{"dataset": "retinal OCT scans (Kermany 2017)", "rotation_deg": 5, "mlp_ratio": 4, "head_dim": 64, "moe_every": 2, "conv_stem": false, "register_tokens": 4, "optimizer": "adamw", "beta1": 0.9, "steps": 14400}
Rows from expert 43 of block 9, named by matrix and row number. Rows with one number belong to one neuron. Each number is 128 + 24 x the weight over the matrix's rms, rounded and kept within 0 to 255. All counts start at 0. Numbers have three digits each.
# up: expert up (model.blocks.9.mlp.up, 64x64x128), inputs 0-127
# down: expert down (model.blocks.9.mlp.down, 64x128x64, transposed), outputs 0-127
up.1:109092100128100165097120154135095120090136093126119063147145163114129093131091150107126150156077142130110104092127119117158158091146111130139109136101122141117097139112142112126112090108109112111147103129160124116141108101142093136186111136153130170170090112086160137111094154123099138103137130121079155105128077132088075098128120106143106113089124180140137088115158126144112143134120
down.1:145099139146096106113086151084146095075093151101145160108164139072158101141104146151092153100106091097122149105115128131115104091129136123131126102156103124122124142165108094092099094125103195146113075162156116168134120077143138115116138152141133139164144164198078157147133117101128075152183158099113167114147091109127097087085078109113140076110143125137097115103143119137134135116132
up.2:138113123134136100115143122111125120128132136123093162131131090160131135157107094113148091132159107132127132153125122126108111176110168095134136152132147108144152094178108145127118162142164162146115150166148082155153142093121128135117140142152128116114120131155099139144125094131171180163107107134154145171147140120124108106164145131110120097140107141092131158147144115124137103101135
down.2:121102110123132148111123148162117145110140114125119077103125122153124127135118132136149144123130129095105147132126122126139117162153090109109150150107183094129138105120118108150176106148131138164164113126138152124139130129146126149147152145130158151138132091100136081118123133141160166073108090128158124158152158133106131151170105144102129112160128144138106126151139159101133169119100
up.3:116097122109119171094115110095077116091128133140124073129142135139149099132113188113136149132090130139098119101128114158142180106140162126139086147114112132083079107130118131159107088127148135115123111108182128101091115096138106172158127188168120164166089119103159138080117134114103150095118121112103167100130124149062109133155146097142108149119156120181150093128123166122132129100107
down.3:134103126131086116095082130140140119049114125124127180090137135098140120114114145125099125106125091086094157159133094145134101079120156135151128128142143108156150113103132121099100096107118201154136086194114143208137111087142133141114145136099098138158167139191079144125117148102144100146185178088124183120119117133081109136126066103118125098120174106108102119106131119113138156098187
up.4:152120100126113136106124064195146111145101146093165083161128156101159150111119131144105159155122110143144134094124120101133131117139131180133145151129141133128145148121128137128147127087117119132130120115125112111150094099136097135143108114117157139152086142120155146132125157165124147149144178142156201136106131153116109102149100070117096087117108132129139111109151090103127090116151
down.4:141169123132107099132154095123110096103105189129165130128146159136104099141112145136090141123107123120143144109101150097159125099147090105110126124136123143146133146127141125085143094152128112115110126126146153107098138135105149126084157103145113125152161160115106139201181121079084130140159130099090147118111076097144137119119097145106173135155137138171110099104155141110130113126149
up.5:138109150107129108107126133096146100144123113171124133126130089136113136131149121112138125123097131153098143146148139170121157120110195109130130155123157130053141049151137098163117162148140168112125087100130101137103083145168158144089123196125099154075115128132125119110171134132129090137132132130110142136126112114124102177120109130114118184156135088159181136114099160101159133115108
down.5:117134107124122126116151137105114108132140156083151162169140089105151156102122141097137145144105072097111134141149131143129132112069169143124170108093076103176149154114115169091102089144072176125147105163112113156157142116093122199139123112113115094148145135172128165121113159125119168111183140104146152114143138130122111132160137079100111107121149122073116071147100098144127133114186
up.6:144141121130102127138105138127136139139131124125141098129113137126130147113096121117179141107126100100110122127147138138123128141156124119122142122109168096129132156097151116126129095106180127153134128149155141151138164113131109136131145109128132134091101142103118166124120114112144132086100091124149133163155107123113112135130091094120129081136091143114117136130142081116136138118156
down.6:126115126156117112135127148089086120160134114123119108127145113133148117134120139140116122116109133103114145115135106140137127133167108124119142104115133124100141115176133118141112107113124156179157122128142141142114067119168129155151127152131135125129123129143127154094091097155165114102125128149099174119143143142115112085147131113141116091123146145167109144127177122118137166098123
up.7:103106165152148126119106093143150114155170149126139153114139115124100124110108093142122097099116100079104122140082113134123161109141122121132161081140105107116110095121117093182157127124158139125113103129084122129108121102116143130091142127122115125136117168117132112155171176149115099134116141134141156110130122136097118143145103168127137135117110117138157114149157142088150129127114
down.7:127095109090096129082092090132093135083133109131131121166084132147133159141114138119138149143086118124128148089132160115170149124181112102130177107103133090108131156142098135140168123147148105114177105152125097130110108079133122165134127153133136129119125100108124159090094140163130111106156089079121128128187142145087126137176144129153102094142112157121112104144137097131127162101148
up.8:101138144145123111144120091155131163148116159135125128098166112098133126142117088157125099103155066079097115133108158126134155117152094119126148080157112123122100097115101123166158145165142161164125101142108130131128107091117140139119141120140142106116116133135101113154143154163155146126115138128178159129148101121075108114136086117120139140138122125132140132156181166120172114123140
down.8:129132120081089129103101096140099132104136102099143086149105107133130139168123144154156144129105116146140139094127147131160150144158124101137158115122152139115117128148140123152181126156180104107176107115155143107121112107151098141124113170149159125128114102126129162089076169136133129111165101101143119139182148135088097118178111119157114109149109138097129119127130103130130137109134
up.9:113121138154162092135123096119129137117135111113120168091141115124143137135117106147130087136143120108131140181137158102120140103104113126126136102154089107125102073130113139161141158132150155183154121135067112120087104116136136144061137129136133098120117119127091098119166127147122117125088161157169159106126131150161115125110098144152135141139129131130156116158170137106141161137102
down.9:150142126069112131096109107138114139127115138099156143156123126147137132123125146124137144165115135123120141108143140121139154144112129099128168129104117132150123155142125154133165116146122140115144128152129146135148128136122126176122166128126147112134128115110133151115105134156116111086138103121111129143169149142082135157142134125134141116146123135107121122140125091132147138103160
up.10:118113107121122147136128166133108114099149103146137113156137133081140114129095144085110150145105117109133093102109152083161107113134115099138151127134136135148101167102132122092123102100098078141147120170154125142139150119126096142145118136142154150167105120094134187149086158106100151119116115137119150115131090118100104104118114114123104125103143184136107102111166125153115134134125
down.10:129099125132126103135103135118151120091105162129136144102145132096145097123102145140103130090136106112139132131112136123107109099146112134108123096169128114120109150142106116106121088120120169143124097168149126134137135105106125094115147108124133153152151159164098131162164134091132094148165180122152151096140090097119092098090093109074125078107138106154117118127141151119118111134133
up.11:129110102127117149128115168154104115097142116143116097155145126075130098126102141093118152156102114116121097112108133109159135091143109123141137132115113138146108158097140130090104088108104101136136119163155133125123137112121093129169108116143144151167113136080148171148076162111107140120129116119100135099123084130087101100106103114143108122093137171131124112114161121157114133119124
down.11:134113126132100110107087149086147112090088149137143145102155136092153114137122141139097117089091098121139143137121121147112125108149115131115105089150127112122119145160106106100107099109133170162113095168161105131117124085116133109128137139123108139153151151193093146153148112077133092142158172100146158100124100096147074103095084106084150085111156094159108123115161126138124109143127
up.12:150147092117110139145136163168148119157117165155162069129146153109119113094165130135110155123134100107129129156115141149156139113162093166131117146108142131114144195096146126080169069120125077133112121153145135139165155162095082120180142077098102171141159169094125119169131098086124117154136143130138146153124138118133137137130122113108165125150133101140056162118096097106131113131143
down.12:113195141141165100148140167096137167144065172131158104147146137115153184090113124105122126130129122146170125139137117148083133175120118133121132124115136133151152166136161168114070140109139131150109140082119138077111145156106125107126107080128109111119144133110165109155163122100091126122103140133131077139098120113157181161106131102108153160096117087162113153144153125168155131174166
up.13:118130122143110123170114152136172117137113148156103118097152117128087112144112083120104101110110127105136178139136150123163153111155083128133133079167075104113081170095168095142160120145126122146128104136098155150163125109134114121146112124136168108142126140153168103143078122109150150115129138170161146128153108137113117075141103190121122113108164096094093129139150148145120096172133
down.13:101124139100138142104118120139096077135150109134103121135117109174124110154096154128119140120129106103093146081119120141170104128153121114154131124134134128085133109110098119158168129153148153117183123142146145156089104097142141166125150144134143167134114125132126137114082123177161129127122070115124163132150160133101118143180147139181105145170139183151162097120147140098112164095092
up.14:117111074111086135119123154179148107118129139134136118110121121109110127093149090134093133146156111109131106203063165092133141142142096167149128126127125140143122172075119137097161122094139051129119145159126115132162137157120138099127115083114161136152085188093161118169133134089138146132144160123163135147117138070133138137137107122112136133141095124128087097110107104120099142164137
down.14:125165118113133126140163132099156137155117167108159148165130141094145141118146122113145134191151137158190100088123153142103127127131163155094171147176116144133118149139125127083082097097121090136088149139139075071114166150068124106110154091103100085118118121108136130118161131089086133161111154165127075124101089110150143112056132092087137097100102118136121134134099109170140087179162
up.15:156137145123140079094115134106128162128115127136114128067114099165141149130106114128129120131158149140130174135128148128141166168105147103107148154133154097126117142161115138131153139147174138172144145153132137123108133095128142117124138156126112115081150120139141139109140112118179114117106131122149109148188166142117132163160142118122139126164120094088097097155144106128141115150122
down.15:126117158133156131136124126145116147124146114148114113109110107173140142155127115154168110112159107117115157111133111134133120135138098116120143135129148110128119116114150145155173173139154146093109138119135177129129150123128142133135131156143126153101137105131120111124127127144136160104131122149135112106139147116101135127146173143171126151149125130121131122111130183161096102107115
up.16:157118102143148054127141093106165101164122132088106143088141129120142114124120044074127136134171163164150143139163132089147129106087136119126143162134128120108153140123127132113132132123119145126108148166099087179172097135119164113156125105111182094157113130182088156134127099134117131105133118144137129139126170155157128075154166139163133118131137155114099147177134107135151145178151
down.16:093093089090118158122116113157126119145155084132117116138069121158123142110150090098175129151135143132134068158105182125130145123117139130161141148109161139111152145124132112139162116152148109111136128127163130118133138144126093130120148131106134110107079072076153088108081158120147152093109099143162140144144108143094091122158120106165098119133061174100133116155119131100137148139152
up.17:139140122143131086143134091133157149143153130130121158083134090124119126142147078078118096101119118129093124148127176119136145139142114133092145123191103093115107151114103151150179146149135136175116165137094103146158131110101131155116155133145160088099130138169124137103072117153142147135122134151177157122159118126142093118136145162129125115146137146107109090187121110157125070166120
down.17:131131109148120096122139112104138161158109117129137107108105115133114134134137108121132124118132138188133084165090161092143174171115120106118170145143172131119152141155138121134139149157167110127137143106121115110121131149138128125096131115120142114100134123109125084113126136115107109091081134122143063158140121123145118141121133158138136147143107147120126155138110113156119135175106
up.18:117119104126118155130110132139109141120147102130144097159139150097137117135101144128130162147111118119132092090124148079155114115153108117127165135127144131130096146119146132118114111106108101145152121137140126110121137100132065128167119128132143148159096115082133145141099165126111155128120146149110161128142078141076109090127099119128105105104119188147111098127171105141119132120119
down.18:136128115133081101126092132096136104097098151123134126116146129114118090145100137149094118082127118113132127117117145101094136083146097114129127081158121139122137152142120097108138107142136138121136097168169140149131124088115118113110126117140132141136158150186107140167150126084129090140162151112123147110140084104106073110098097113090133087116132122158107122094164127119105117143126
up.19:134128136163111110112105133116138097162128158118114157103143064141125124145098094148139122102144071098126160155121139139152114130131104120137147085143127097110118174103132097153127105120167148153147103151127110120149142087133127111118144138150156126113116160140134147110101130111153143142111138128166155129160112128101107116156103159100154082124098114117083121145172116126133135136162
down.19:117102124130128124104128148144098135118145089101126083134130114121156116149098155140141141123125116108096140090133145124132121152145111124112179137131154123102144116132139104166161146128137127163177116132144138159122089096170136161146112146161152164135108121142120151090090117149166108102119099119144167150153151119096093128145132132122101102144124163159143114141167146104117166100085
up.20:142083124132127118128112101152127092153148159121128126111181107109109105126119107088153152143086114135069123132129128116118171085112156107138193133134105130119157073155092098124126103134118179130131096121145106161136125089127183188123161127147118138166117142162129132101118157166109154150132082112102128132120108130112073141142119159139153144145160152131143119127150120085135121127137
down.20:101129102096111140077118115119124166098122131137119128124095107124121164131130161125152126107084091122094083120124152105115120100154144118133135113117130104101096154121091171100105093147165159116148082126145118169091156107147096132101110160154095116122122155146113126133111157133114142108159141074152121091151131104137075118123067066131089095081134102127120094140103088116090150129107
up.21:130133136111110137140106145101090101133139146149141114155114152153145145101179131145135129114158108098123167156124103172103115140183138165120123122139166145092147119125116105141128113157138132132115104114141133095130124160131129161106121126075097172110115138096128106141177103126165137131134157177166184131115161109118145184128079104084131113146119070185126158101096129075164134096138
down.21:121158149138147097145131131120120174128083170130146167118159131133135159089148108118143124154132141129136124169154117142119135130092127157111148104129081099177143147092125203095079144122103149150105167161089147156161158157114117145113126087115116084139149154134154142165136140127099163107139142096120109130124139147135190160134146102128150134125156091090129121134110114158147126161215
up.22:133137144104134105149109095117109156117142106121086176134128106145119150165134132116131093108150146153114118124135163134116152118151142117119132115170110125115078098140131154179145175137140112137149129127096089143121105128150128130075089145156122095079132093149126114124103124168150122176132113154159153083121079100133111133130108108161092149147113104174174114154144143169126143158139
down.22:105150110132158138169151103161122130168152104102124115130122115139126158142156110134184116126153115139103100166151155111153171149099129130143156147116146132136161135119150164158154157138111110113144164114125135146176111167132092149128133125125159114145081119117172094100099131131147163124108106140151104155115127134122132106186136142151114180164111150100133140124128096121126133139156
up.23:126102081127085138122107156187140106132150148124145099111162133082108100087138099135097167139132124126128122170084128103150116108140108159151124131113114129152122164081111126077173097083116052125117120145142110136166159152108121097130133085136181140172081172062160126174108133092136152131154130105119140144111113092155137124122073129119141119127124157113104120103127105110109127152143
down.23:132143138116135132135137131080156142120086162136159139141137128087139153108125128131137127149116130172161108088127120158077126137137173147121115113128121147140086178145113134110072119123129137139082104117121089095094159132082106094113113114136094108118133151137117125148175110103105096162147188140155095099117109104155134111065104062104145116067143055142117146143118107178134102162133
up.24:139142135181133064134102108127130106123177156109122164095150085121128149140104109093120111101153097100135156162124153112128100141112115114125132104168150068095154154143131155135128104116153133196135136147121115123128120094104145159113131117110143121101146133149085139151128133144176137142088135169163143153185134156130109131148125135116154111132095110122111141168163134143131093144157
down.24:100074112127136162128125143132124128148148111136087101099116139129140104148120123133135142125130121112113162109129099131128090130145129104129140136141154144139140129113124096152151122114138139154154116149143136181115084099158126107139143139115152172133116141178110136092116105136164124124127127139110145108142132120117076112126121146111103111132164135151116172121134148118137146109092
up.25:135123110175114123144107142113141098138144142108124143118108095122111141127105102129137131112154068078118121149095154130141116127148108128130151112114145095140149162083134108137130108099162116155145127170123121141144158095120125127114147113118157113112081165138117138136123124119151144123101141135170159163159132142118126126155086113145133079124089105107092131150147095130139136125149
down.25:119083115160125119124118170139111132139150091138115084104121120126136105154118144127127130106116114105100149114123112135133115149157128111131150126131147126108152103137141111139116126124128143148178133129160169166158100105173140163162114147131153149142106129139127157093090092162194130116111085133109175122160139133086101116148148134125099080154159158114120148118150130106125158092086