{"crop_scale_min": 1, "parallel_block": true, "inner_norm": false, "moe_every": 2, "shared_expert": false, "conv_stem": false, "beta1": 0.9}
Rows from block 8 of a small image classifier, named by matrix and row number. Rows with one number belong to one neuron. Each number is 128 + 24 x the weight over its row's rms, rounded and kept within 0 to 255. All counts start at 0. Numbers have three digits each.
After each neuron's rows are labels from the 100 images, of 14848, where the neuron reaches its highest value: "strongest on" is what is common among them. Only what is clearly more common there than usual is listed. The data: retinal OCT scans (Kermany 2017). In brackets: how many of the 100, against the usual share in percent.
# fc1: MLP up (model.blocks.8.mlp.fc1.weight, 512x128), inputs 0-127
# fc2: MLP down (model.blocks.8.mlp.fc2.weight, 128x512, transposed), outputs 0-127

fc1.192:141126098151109125150128093143083138140155095120126106102162142101130133119128130154140126112107162117122102132138152083133147115107144130151133116108108111164123178158105127162110094112096138141103131070136093144149080108156105123170115106182186127167112150135133152109108139163102101127122114119126148145110060185109082152120115154153129138157149143131106144135159123149146136115147
fc2.192:119118117112113147141072133117145122141105153106152112124150136108111098090074138093109164141127102093095100131087111111166104129131105114146121100138093164131131153071122115083123082117107105121148100163146124125117149136109141150129150044120141111169122176133122097181107136143091136136147120106123105149133099129127133157135119130140162115136145118137091135139162103095134121164142
strongest on: finding: normal (84 vs 51.6)

fc1.53:144148126180151167150119137092143092131156126078082101152140128141140117131098147156153124097133119140134147130112095102098142111104119119109065141089136113138100087148058086116095112149166160162143134086136120125109124126134133109114142148097144137124123128135154091108144097137151119132110124125108133120145077141132097133133131082163143100089140082072110130119142125103114125109134
fc2.53:172125125125121104148156131116130133100137122130158203159144143130120158133140137125146118116143150161134146163146164154095142115104132160134160162132148136178183118105109155119128155116119132120099178110100077157127170108117124125124109098078116129112136128131106132094174136149127130107137158152122121131144112163172139122153165119125145150148110150088141168133088107155135108165178
strongest on: finding: drusen (31 vs 7.4)

fc1.34:143114125124116102143121122143119094128111163147127116137163154102083110123133114154096171100110152147173135173145124108144113154099142129125105133112113115105109176124115063133144103124136104110099093100116132116115091140178145139159136124123119126159154144134180128133090135157082095119158132119097137165091097156154140172117079127125141140131124100143098145086137157086133170125142
fc2.34:144099139104106166141109121140136139168120137161151102133138131138130115119047123129153161145127152189159139148111117125123136147116104131159117109148107166115134125092128128117141134127141159113110125101111134116146148123094142154106159130145136158120095177122132060166127137166130131107135109132119074116149154136125108117129149148165165157136191132125120114133165141132124077191099
strongest on: finding: normal (93 vs 51.6)

fc1.271:148118161125104105127117119099130169113100173131123121149141140129130139117142131160142131144093120156133165137148097140087126098129126152101122151126127119143060061117097095146099125125155140117104090084117104130079084121134133107131110153182127137164147150145156120141155135126095105116142157113107130141112095127123146151128095099145109104103070102148113083073133149122164113143143
fc2.271:134097098108123143117080134145133118184132128142140088096146119125090101126017111093144133148113138129095098136110157146123131109118151120169124154108125174123127113134133126118141111128108118110149128161163123135151122097113139079131142103111146113126082134140127144175127130130128150140123099137138135138130106128152103125144113136120162153154105145155113126153216117095153112160112
strongest on: finding: choroidal neovascularization (62 vs 29.3)

fc1.447:120110100138132112145111128095146106142147098062135078112124137121125140150093120099119100107093141119165136144150126123168149111133121158149125127123117096146133136096148087146113120136109130111099121110180113141127090115187135137153088106148121169145089125114127161125093087106140140166156161132135167138088111127118062113129132118110099119109080156150160130091177136116121142123127
fc2.447:113166121132137119155079110150112113128116146119132131134102125144153138082119134159138139157150082090108123152087128081147122164123074101129147120131128114123137120118123176133138122136130132152139150106123159065097149116101118172102176109127145101127134125120135077135120183164139131084098115120136105130129155101112175144170114144146139130139081141109122137182176122124149130159148
strongest on: finding: choroidal neovascularization (65 vs 29.3); finding: drusen (28 vs 7.4)

fc1.79:117103134112119115111148165099134129114090118159130159106144096150146118131125113103095120149122119133130135165093123125108116100111135078123139092134087103169135120115104154093130152146158175138141118156100127105127138104099079115101155130094118125104142166117116100161107162121126169068113117109127107087175131109084108087122133127138129127084150131074082106154125134152091129151116
fc2.79:146128136113135161119133110158137101155178118108133134103143131141125107133102112154106138139128157141114133109161088180110117121142158125152108181103138157104087091141151125162119131096096128110116128089115105113159104147152106096171109162132115132134125089094139157099168114146155144155131112138116181130046147157125123184117126115095131141146144099156140115099132129105158138097132
strongest on: finding: choroidal neovascularization (87 vs 29.3)

fc1.265:079099122146098153094155149087100124110163107103122141109134106114135120137110129145144158155145137114090120079121119162115134114132134084134153115147150111197152114129095101182146118170121127126105074134115122131124124086112128087128114178116080147125104113128114150107138111109112118098117118124100129111166099140110147100089107143101114117097139148087101109095162166131119096118121
fc2.265:144056144118138148116081124089151154144125107186129117117129148133142120121044140135113126145124149130140132148096118133169154132151155136207118143120129171130108138134106088137112131105133139094110122122132131104099124078119148106129114151105111135134133133097124080129141156140092110126137136127095118143145159133114117132141111147147115151133109133122123118128220136119157105137087
strongest on: finding: diabetic macular edema (99 vs 11.7)

fc1.430:131149116140116123103108115145147111132151135126085078097138113124102118121129156159173103118114116140136101170130096143148137150142100134186102142079146108128127088121146151127137097159129177145138081122137120144093155133177118168143168120178131104122109126102118123151139105116162151110120145066137126143112099104096098168136095122183115110146103161105133120091133148112138151111129
fc2.430:117118141179172144136139162115122157135126141141133149144097146149151145127114089124123106135102115095127127136133096154143106158090119168097132152132131084105147119102155108152101128103119122146109180147121164125146086160143150150153117100121121187149131095116147106118112113119129123150080128157115148169082178141121177134114172133097132138140100123166148161126161146138179105104119
strongest on: finding: drusen (41 vs 7.4)

fc1.401:158134122140124139129112090130127159104105117134061101154102142128132164099135120147192095116111117143143135117170095102132132159144129131105192127130139111117137121136152141139114124147120145105114087102116174138096136140131077148179081174126105107147143114102124094102102118150166146108137133115128115137142130098118166160144118075152114079096095127085097118120117115115126133109116
fc2.401:113127117159147146128133129137119118136165121148082171130138129123088110137182090103120082092131112083083099152124122169118093134138123138097115129070130130130155090111143117130135119133086120110144125137133112132151106197126084112179097124100113170137156110109145141140109135131166148143127140126131157143095146134114147162099119127094110136108125146153144159133070123113109163086114
strongest on: finding: drusen (31 vs 7.4)

fc1.470:095125173176144114146140150075092148104128119150141148146147149095168116123124132118092101143152140097145097141142133152148091130114148138132113128159116114115090144126093116128110136145075140187158146172102079131113076141120145097150115138144133129146129097149105134125096128091093093182078122130128149151111153144133130093103129116120120126127122126144145112165160165126165144151104
fc2.470:112146127133154151165200142154147095138134152116136097168160134135113082123108139132131140131094110104085127127145117131159130119119130135107105141062121133096130122115127126115123105141105118144167153100147140127150162255138159135162126122145144136147119131102149137117163109131106131125122072150090137097113112125130150154148133118124142124136141134131118132084101134105122149115139
strongest on: finding: normal (79 vs 51.6)

fc1.211:113099132146125168124107130108130119051145085143102117130110129092148150118111145141126100126135116109132144091168117172112131129147165176141143151153121133082098131154096146150125120127103142123145117111133110143102111122118085136143113194152113161151124094155094114107115141135146122145126136105129173155114169138094148123140123107113075103079117087119157083123119162107119121135089
fc2.211:117123127068100141129086138123139105144096145106190096126110137140144136073130146132088166152108121110120137104093091145158104135136145137170107115109126175092099147127109133135120097069123115122174099120138140088120140118118116141145106117103146133144145143101151104147164139125122136115145112105118132117112146106100143141163082083109103096082104104174114102122156124089150148120112
strongest on: finding: choroidal neovascularization (67 vs 29.3)

fc1.405:162143129111111110096144138131126117144146131126110138137119134137094098125099153134108144124121220219209153144193168163150135119091106120124107156107140137102085103102118123113130132153133118136178144121161170129109147104129140114137151139103157086137134089134153133133138114128128154131108121118122122118124101157139149149128134105133090124123157114115124095129110150123114128113117
fc2.405:163063112104067089076097148118153094118181093125116144133127131109105113154065111084122107118131160177131155104123156100144119130131143100137118147129127156201146126143108088114133129104127117093122134135162105120161124051133104125159109144150104149114138131137119145148116138119146139158157143116138129143128128119131097127124140137119109125106145169108110117135127111129100108102130
strongest on: finding: choroidal neovascularization (67 vs 29.3)

fc1.504:142148151164121146101107145094097051100163114120128129147148128099157156144147151118131129119115113136179134196106150141129094137102116127169120127150127133110100073149091114103143152127161167162133115150125093131109135119132113106133129161119152112147143133171097115121160122099096094157130136137121196102113096130137107161167110112129121120142156117127127125120139095128156173122148
fc2.504:130144123100142158137110105193112161160137146136154113121125094161112101118101152175147131113104138140132092125089147168109150134137094136133125095122116140099114130124143128147138134103137070117139130115123152097147094099135119131107099097113133118099126125081197123165101162134134167078127150120177097134139091166109119138146137103136107162092123104153130106162165155124127106145107
strongest on: finding: choroidal neovascularization (85 vs 29.3)

fc1.172:128134100118104123156122162101114128097101158117108177114169112111096152080100090114088100063092136128171133136142123157117102137115110135117143100132143119100148134095144134117124145140153113162144104175116131166112128131155118124096156132090156148102141133117126111160176119134175133097136132095141130113121112118145153122084094164069150077137120104140117121118134130096088120128112
fc2.172:140154154108125148108114138141135127166089149131157111127130143088185142134105140132107197195166136141137143123124106156143129117124112130139129160129099164110082176148095121119093115099103158158116135108122104099126143176077121116122145138143152104151146149133109096105134123128101112164130126151109133131106143083111129129098114116108134135149166071145117112119170105139180121149116
strongest on: finding: normal (89 vs 51.6)

fc1.440:138102120128125076128113105135146126106122116140145085096136148141159098122138077123110148160150138110137133149104137084127129123105137110148116153141081129115069142086076120097150113163100104138111129107122104103152095099121160141134116164161137078172119148177138098108059161135095101132132126109121111135159144136145133169137119139122120128128133174124093099131151131124094124142163
fc2.440:110104129143143163121125126124116109130123137132148133134134117150158167111037116111084147168149127106156124119111087142119092143091098164171122116151109135112132114117122133133110132125115112135119130160082113116117131099092157107128155093132133152144119135097162092176125114158135146149116125109135110154104152107121125121107137133145128167145123070120159083140202160127155113162093
strongest on: finding: normal (86 vs 51.6)

fc1.67:112138102115128154149089125128151103116117125135134128117114134145125148126088147100141164160103122099159114119117129145107113148092109109173090114110158078085082141129124097117122103125134162164123090122121143131133161091145093147179128131135101148148125127112180107135161111148125103121123131101135112101089146148128080178142094109111102084123094117093115155101167155085133113087140
fc2.67:117145106095101157138074140115143121165168105146131104146133125120126176139067140113174128133122117146160141145142151148091148088101135138170112131111135068121111116127125113133112116113137169124114090105144131134169151067090101096133118148131120136143096111112142121117186136095133135132154094130138116085116094131105092123146070106111121117109088137126140113104181132136133123126119
strongest on: finding: choroidal neovascularization (71 vs 29.3)

fc1.328:129141113093129162133105113083128115099105119108127132144131131142156139101072177130138161151114123123146123102115130128111125115105105134126087125093119063089107124109066116132113112156141152161112119101139143143122152084165089131169134164111106159127148135119189125149146135123094094134122120105113118122104131098127101154127106073186112119112128127152095148097167138103140113103139
fc2.328:124155116117101146123043159123120133170138105146133111125134125132137156142064138100148127137116125132136131127130141149096154116098116112154102130114137074123127128138129114134112110142141149141119080105147131122149163064112073111136123138141117132147116106115144121103174118099122129127145100132138124102115117133112097126133052123108137119121099129151127110115228125123149130117079
strongest on: finding: choroidal neovascularization (67 vs 29.3)

fc1.217:087124113128124142134136178131104096116118118155147128171134176101083141103129148113073103120084139113145108143134144150101161153111119158168145139134163106128100124119126114150117130149139126111099066161113134155117130150117103096149124128078097134134118099109138152114141102117117104151154152102113105094111076105129134120074084108103124109142108088106137163132107145150154137085104
fc2.217:177125136117119140161130110134149107100141143124158142183166130131129094087145168113148155142117114093123130143119106123118089137132125121142107133096084153123135084081098115068143109123078127122120127113154141095109148200107132169125172146133124139165120191084142114153120119175134132135140116109108138128138111135140151126121134128181149158141158147123112127107118143099125087133116
strongest on: finding: diabetic macular edema (42 vs 11.7)

fc1.105:164115157147120110119074109115134112103163072140099122101160136138132143127128169095124112094136135109172171172135124140126108126136095156146119111146109117109122078116084126140130137114131115129121122138124138178107149118161122150132115142128145167138128188125140071124117101117178109156123129114147138123109099138148111151149112140138084129144099148171153101139138146046123140141093
fc2.105:117140131148179176146144130119102144135114124132168134129091139133168156152132144143142152138152119145125072132126161137168134164136114126125158121158150093103149170159136151158164161128150110112130159137126159106168148192116127143080116153132135089117134119098119140113100139080129139109120124191121106111154133102138113130136170089114127133150095100102135133157116112184154125151148
strongest on: finding: choroidal neovascularization (64 vs 29.3)

fc1.44:115080103144118168176121114166129127133162125165113113193106112155084106118135120128176140113095134126104086179150160114142136126135127116149116147067166117093094165130097115104145136148133131122124106093175126145143135135157102130121134156122164102116142092115132113127098139091127110111156125105119132130131095126116099148157091100174132103157147120113095167144135139153135149105126
fc2.44:116103086133102102149118139083148122127091121135150095131099149138138118138028134123123138142111134119113113132133156091162157129100145073142145129121146160132143144133124096123148110165130139125140096151145170141108129091152139155115141122135126161143122121110118137135162139090114118132143142145127152128135110126124099124149105146119159137181085189140108101130205093083141120121131
strongest on: finding: diabetic macular edema (34 vs 11.7)

fc1.373:133094122139120140112135153136119081138174083104090142100135117121118182137145138112131107119114142133139145183111114167176081154140105122129115143147119095140117099098142086138148136159097150127131115155127124144139112119159108107170096148153121157113129125128114109125082127110161134138108147113160183157091133130103081150127122133107072132113142143136142117172135143079145173110090
fc2.373:096137151152187163151139167146135137158131143177103124126105130149145113105149094124110119117117097094114100138117110119149140143096097151108129149093160099082155101124144141132138139118116111136153159109131154089144097203149138159140142095126169158143108118096186080117116133123145114111096147162129130128105151129125189153116138131114142147133110105147153182144112149138140128125122
strongest on: finding: drusen (74 vs 7.4)

fc1.258:113085087106079151117121125083094110101113116119157117149130168132123105117112130142092110137100142133133125152114107117150134107139117149120113117086092117133129120120062123113133104142139128119137090157127127120142085104171088125141128132134122152150120143122158126115143142140098079106118150088112173125082084147119111168135054128102159097117085146122127127097169098095136151121149
fc2.258:113115109127149162156106113131119146133143124110145130143131122104126143117012140139169123144082131116140117132142125121091141113142149131139158102125142113127100127153158128148126111083123144130131114128121107119121125092097092134124125141151150137129092113101123142117122122117120149124137100143115141114110103131103072089094111107101116085090116125147135145108245129143112106117138
strongest on: finding: normal (80 vs 51.6)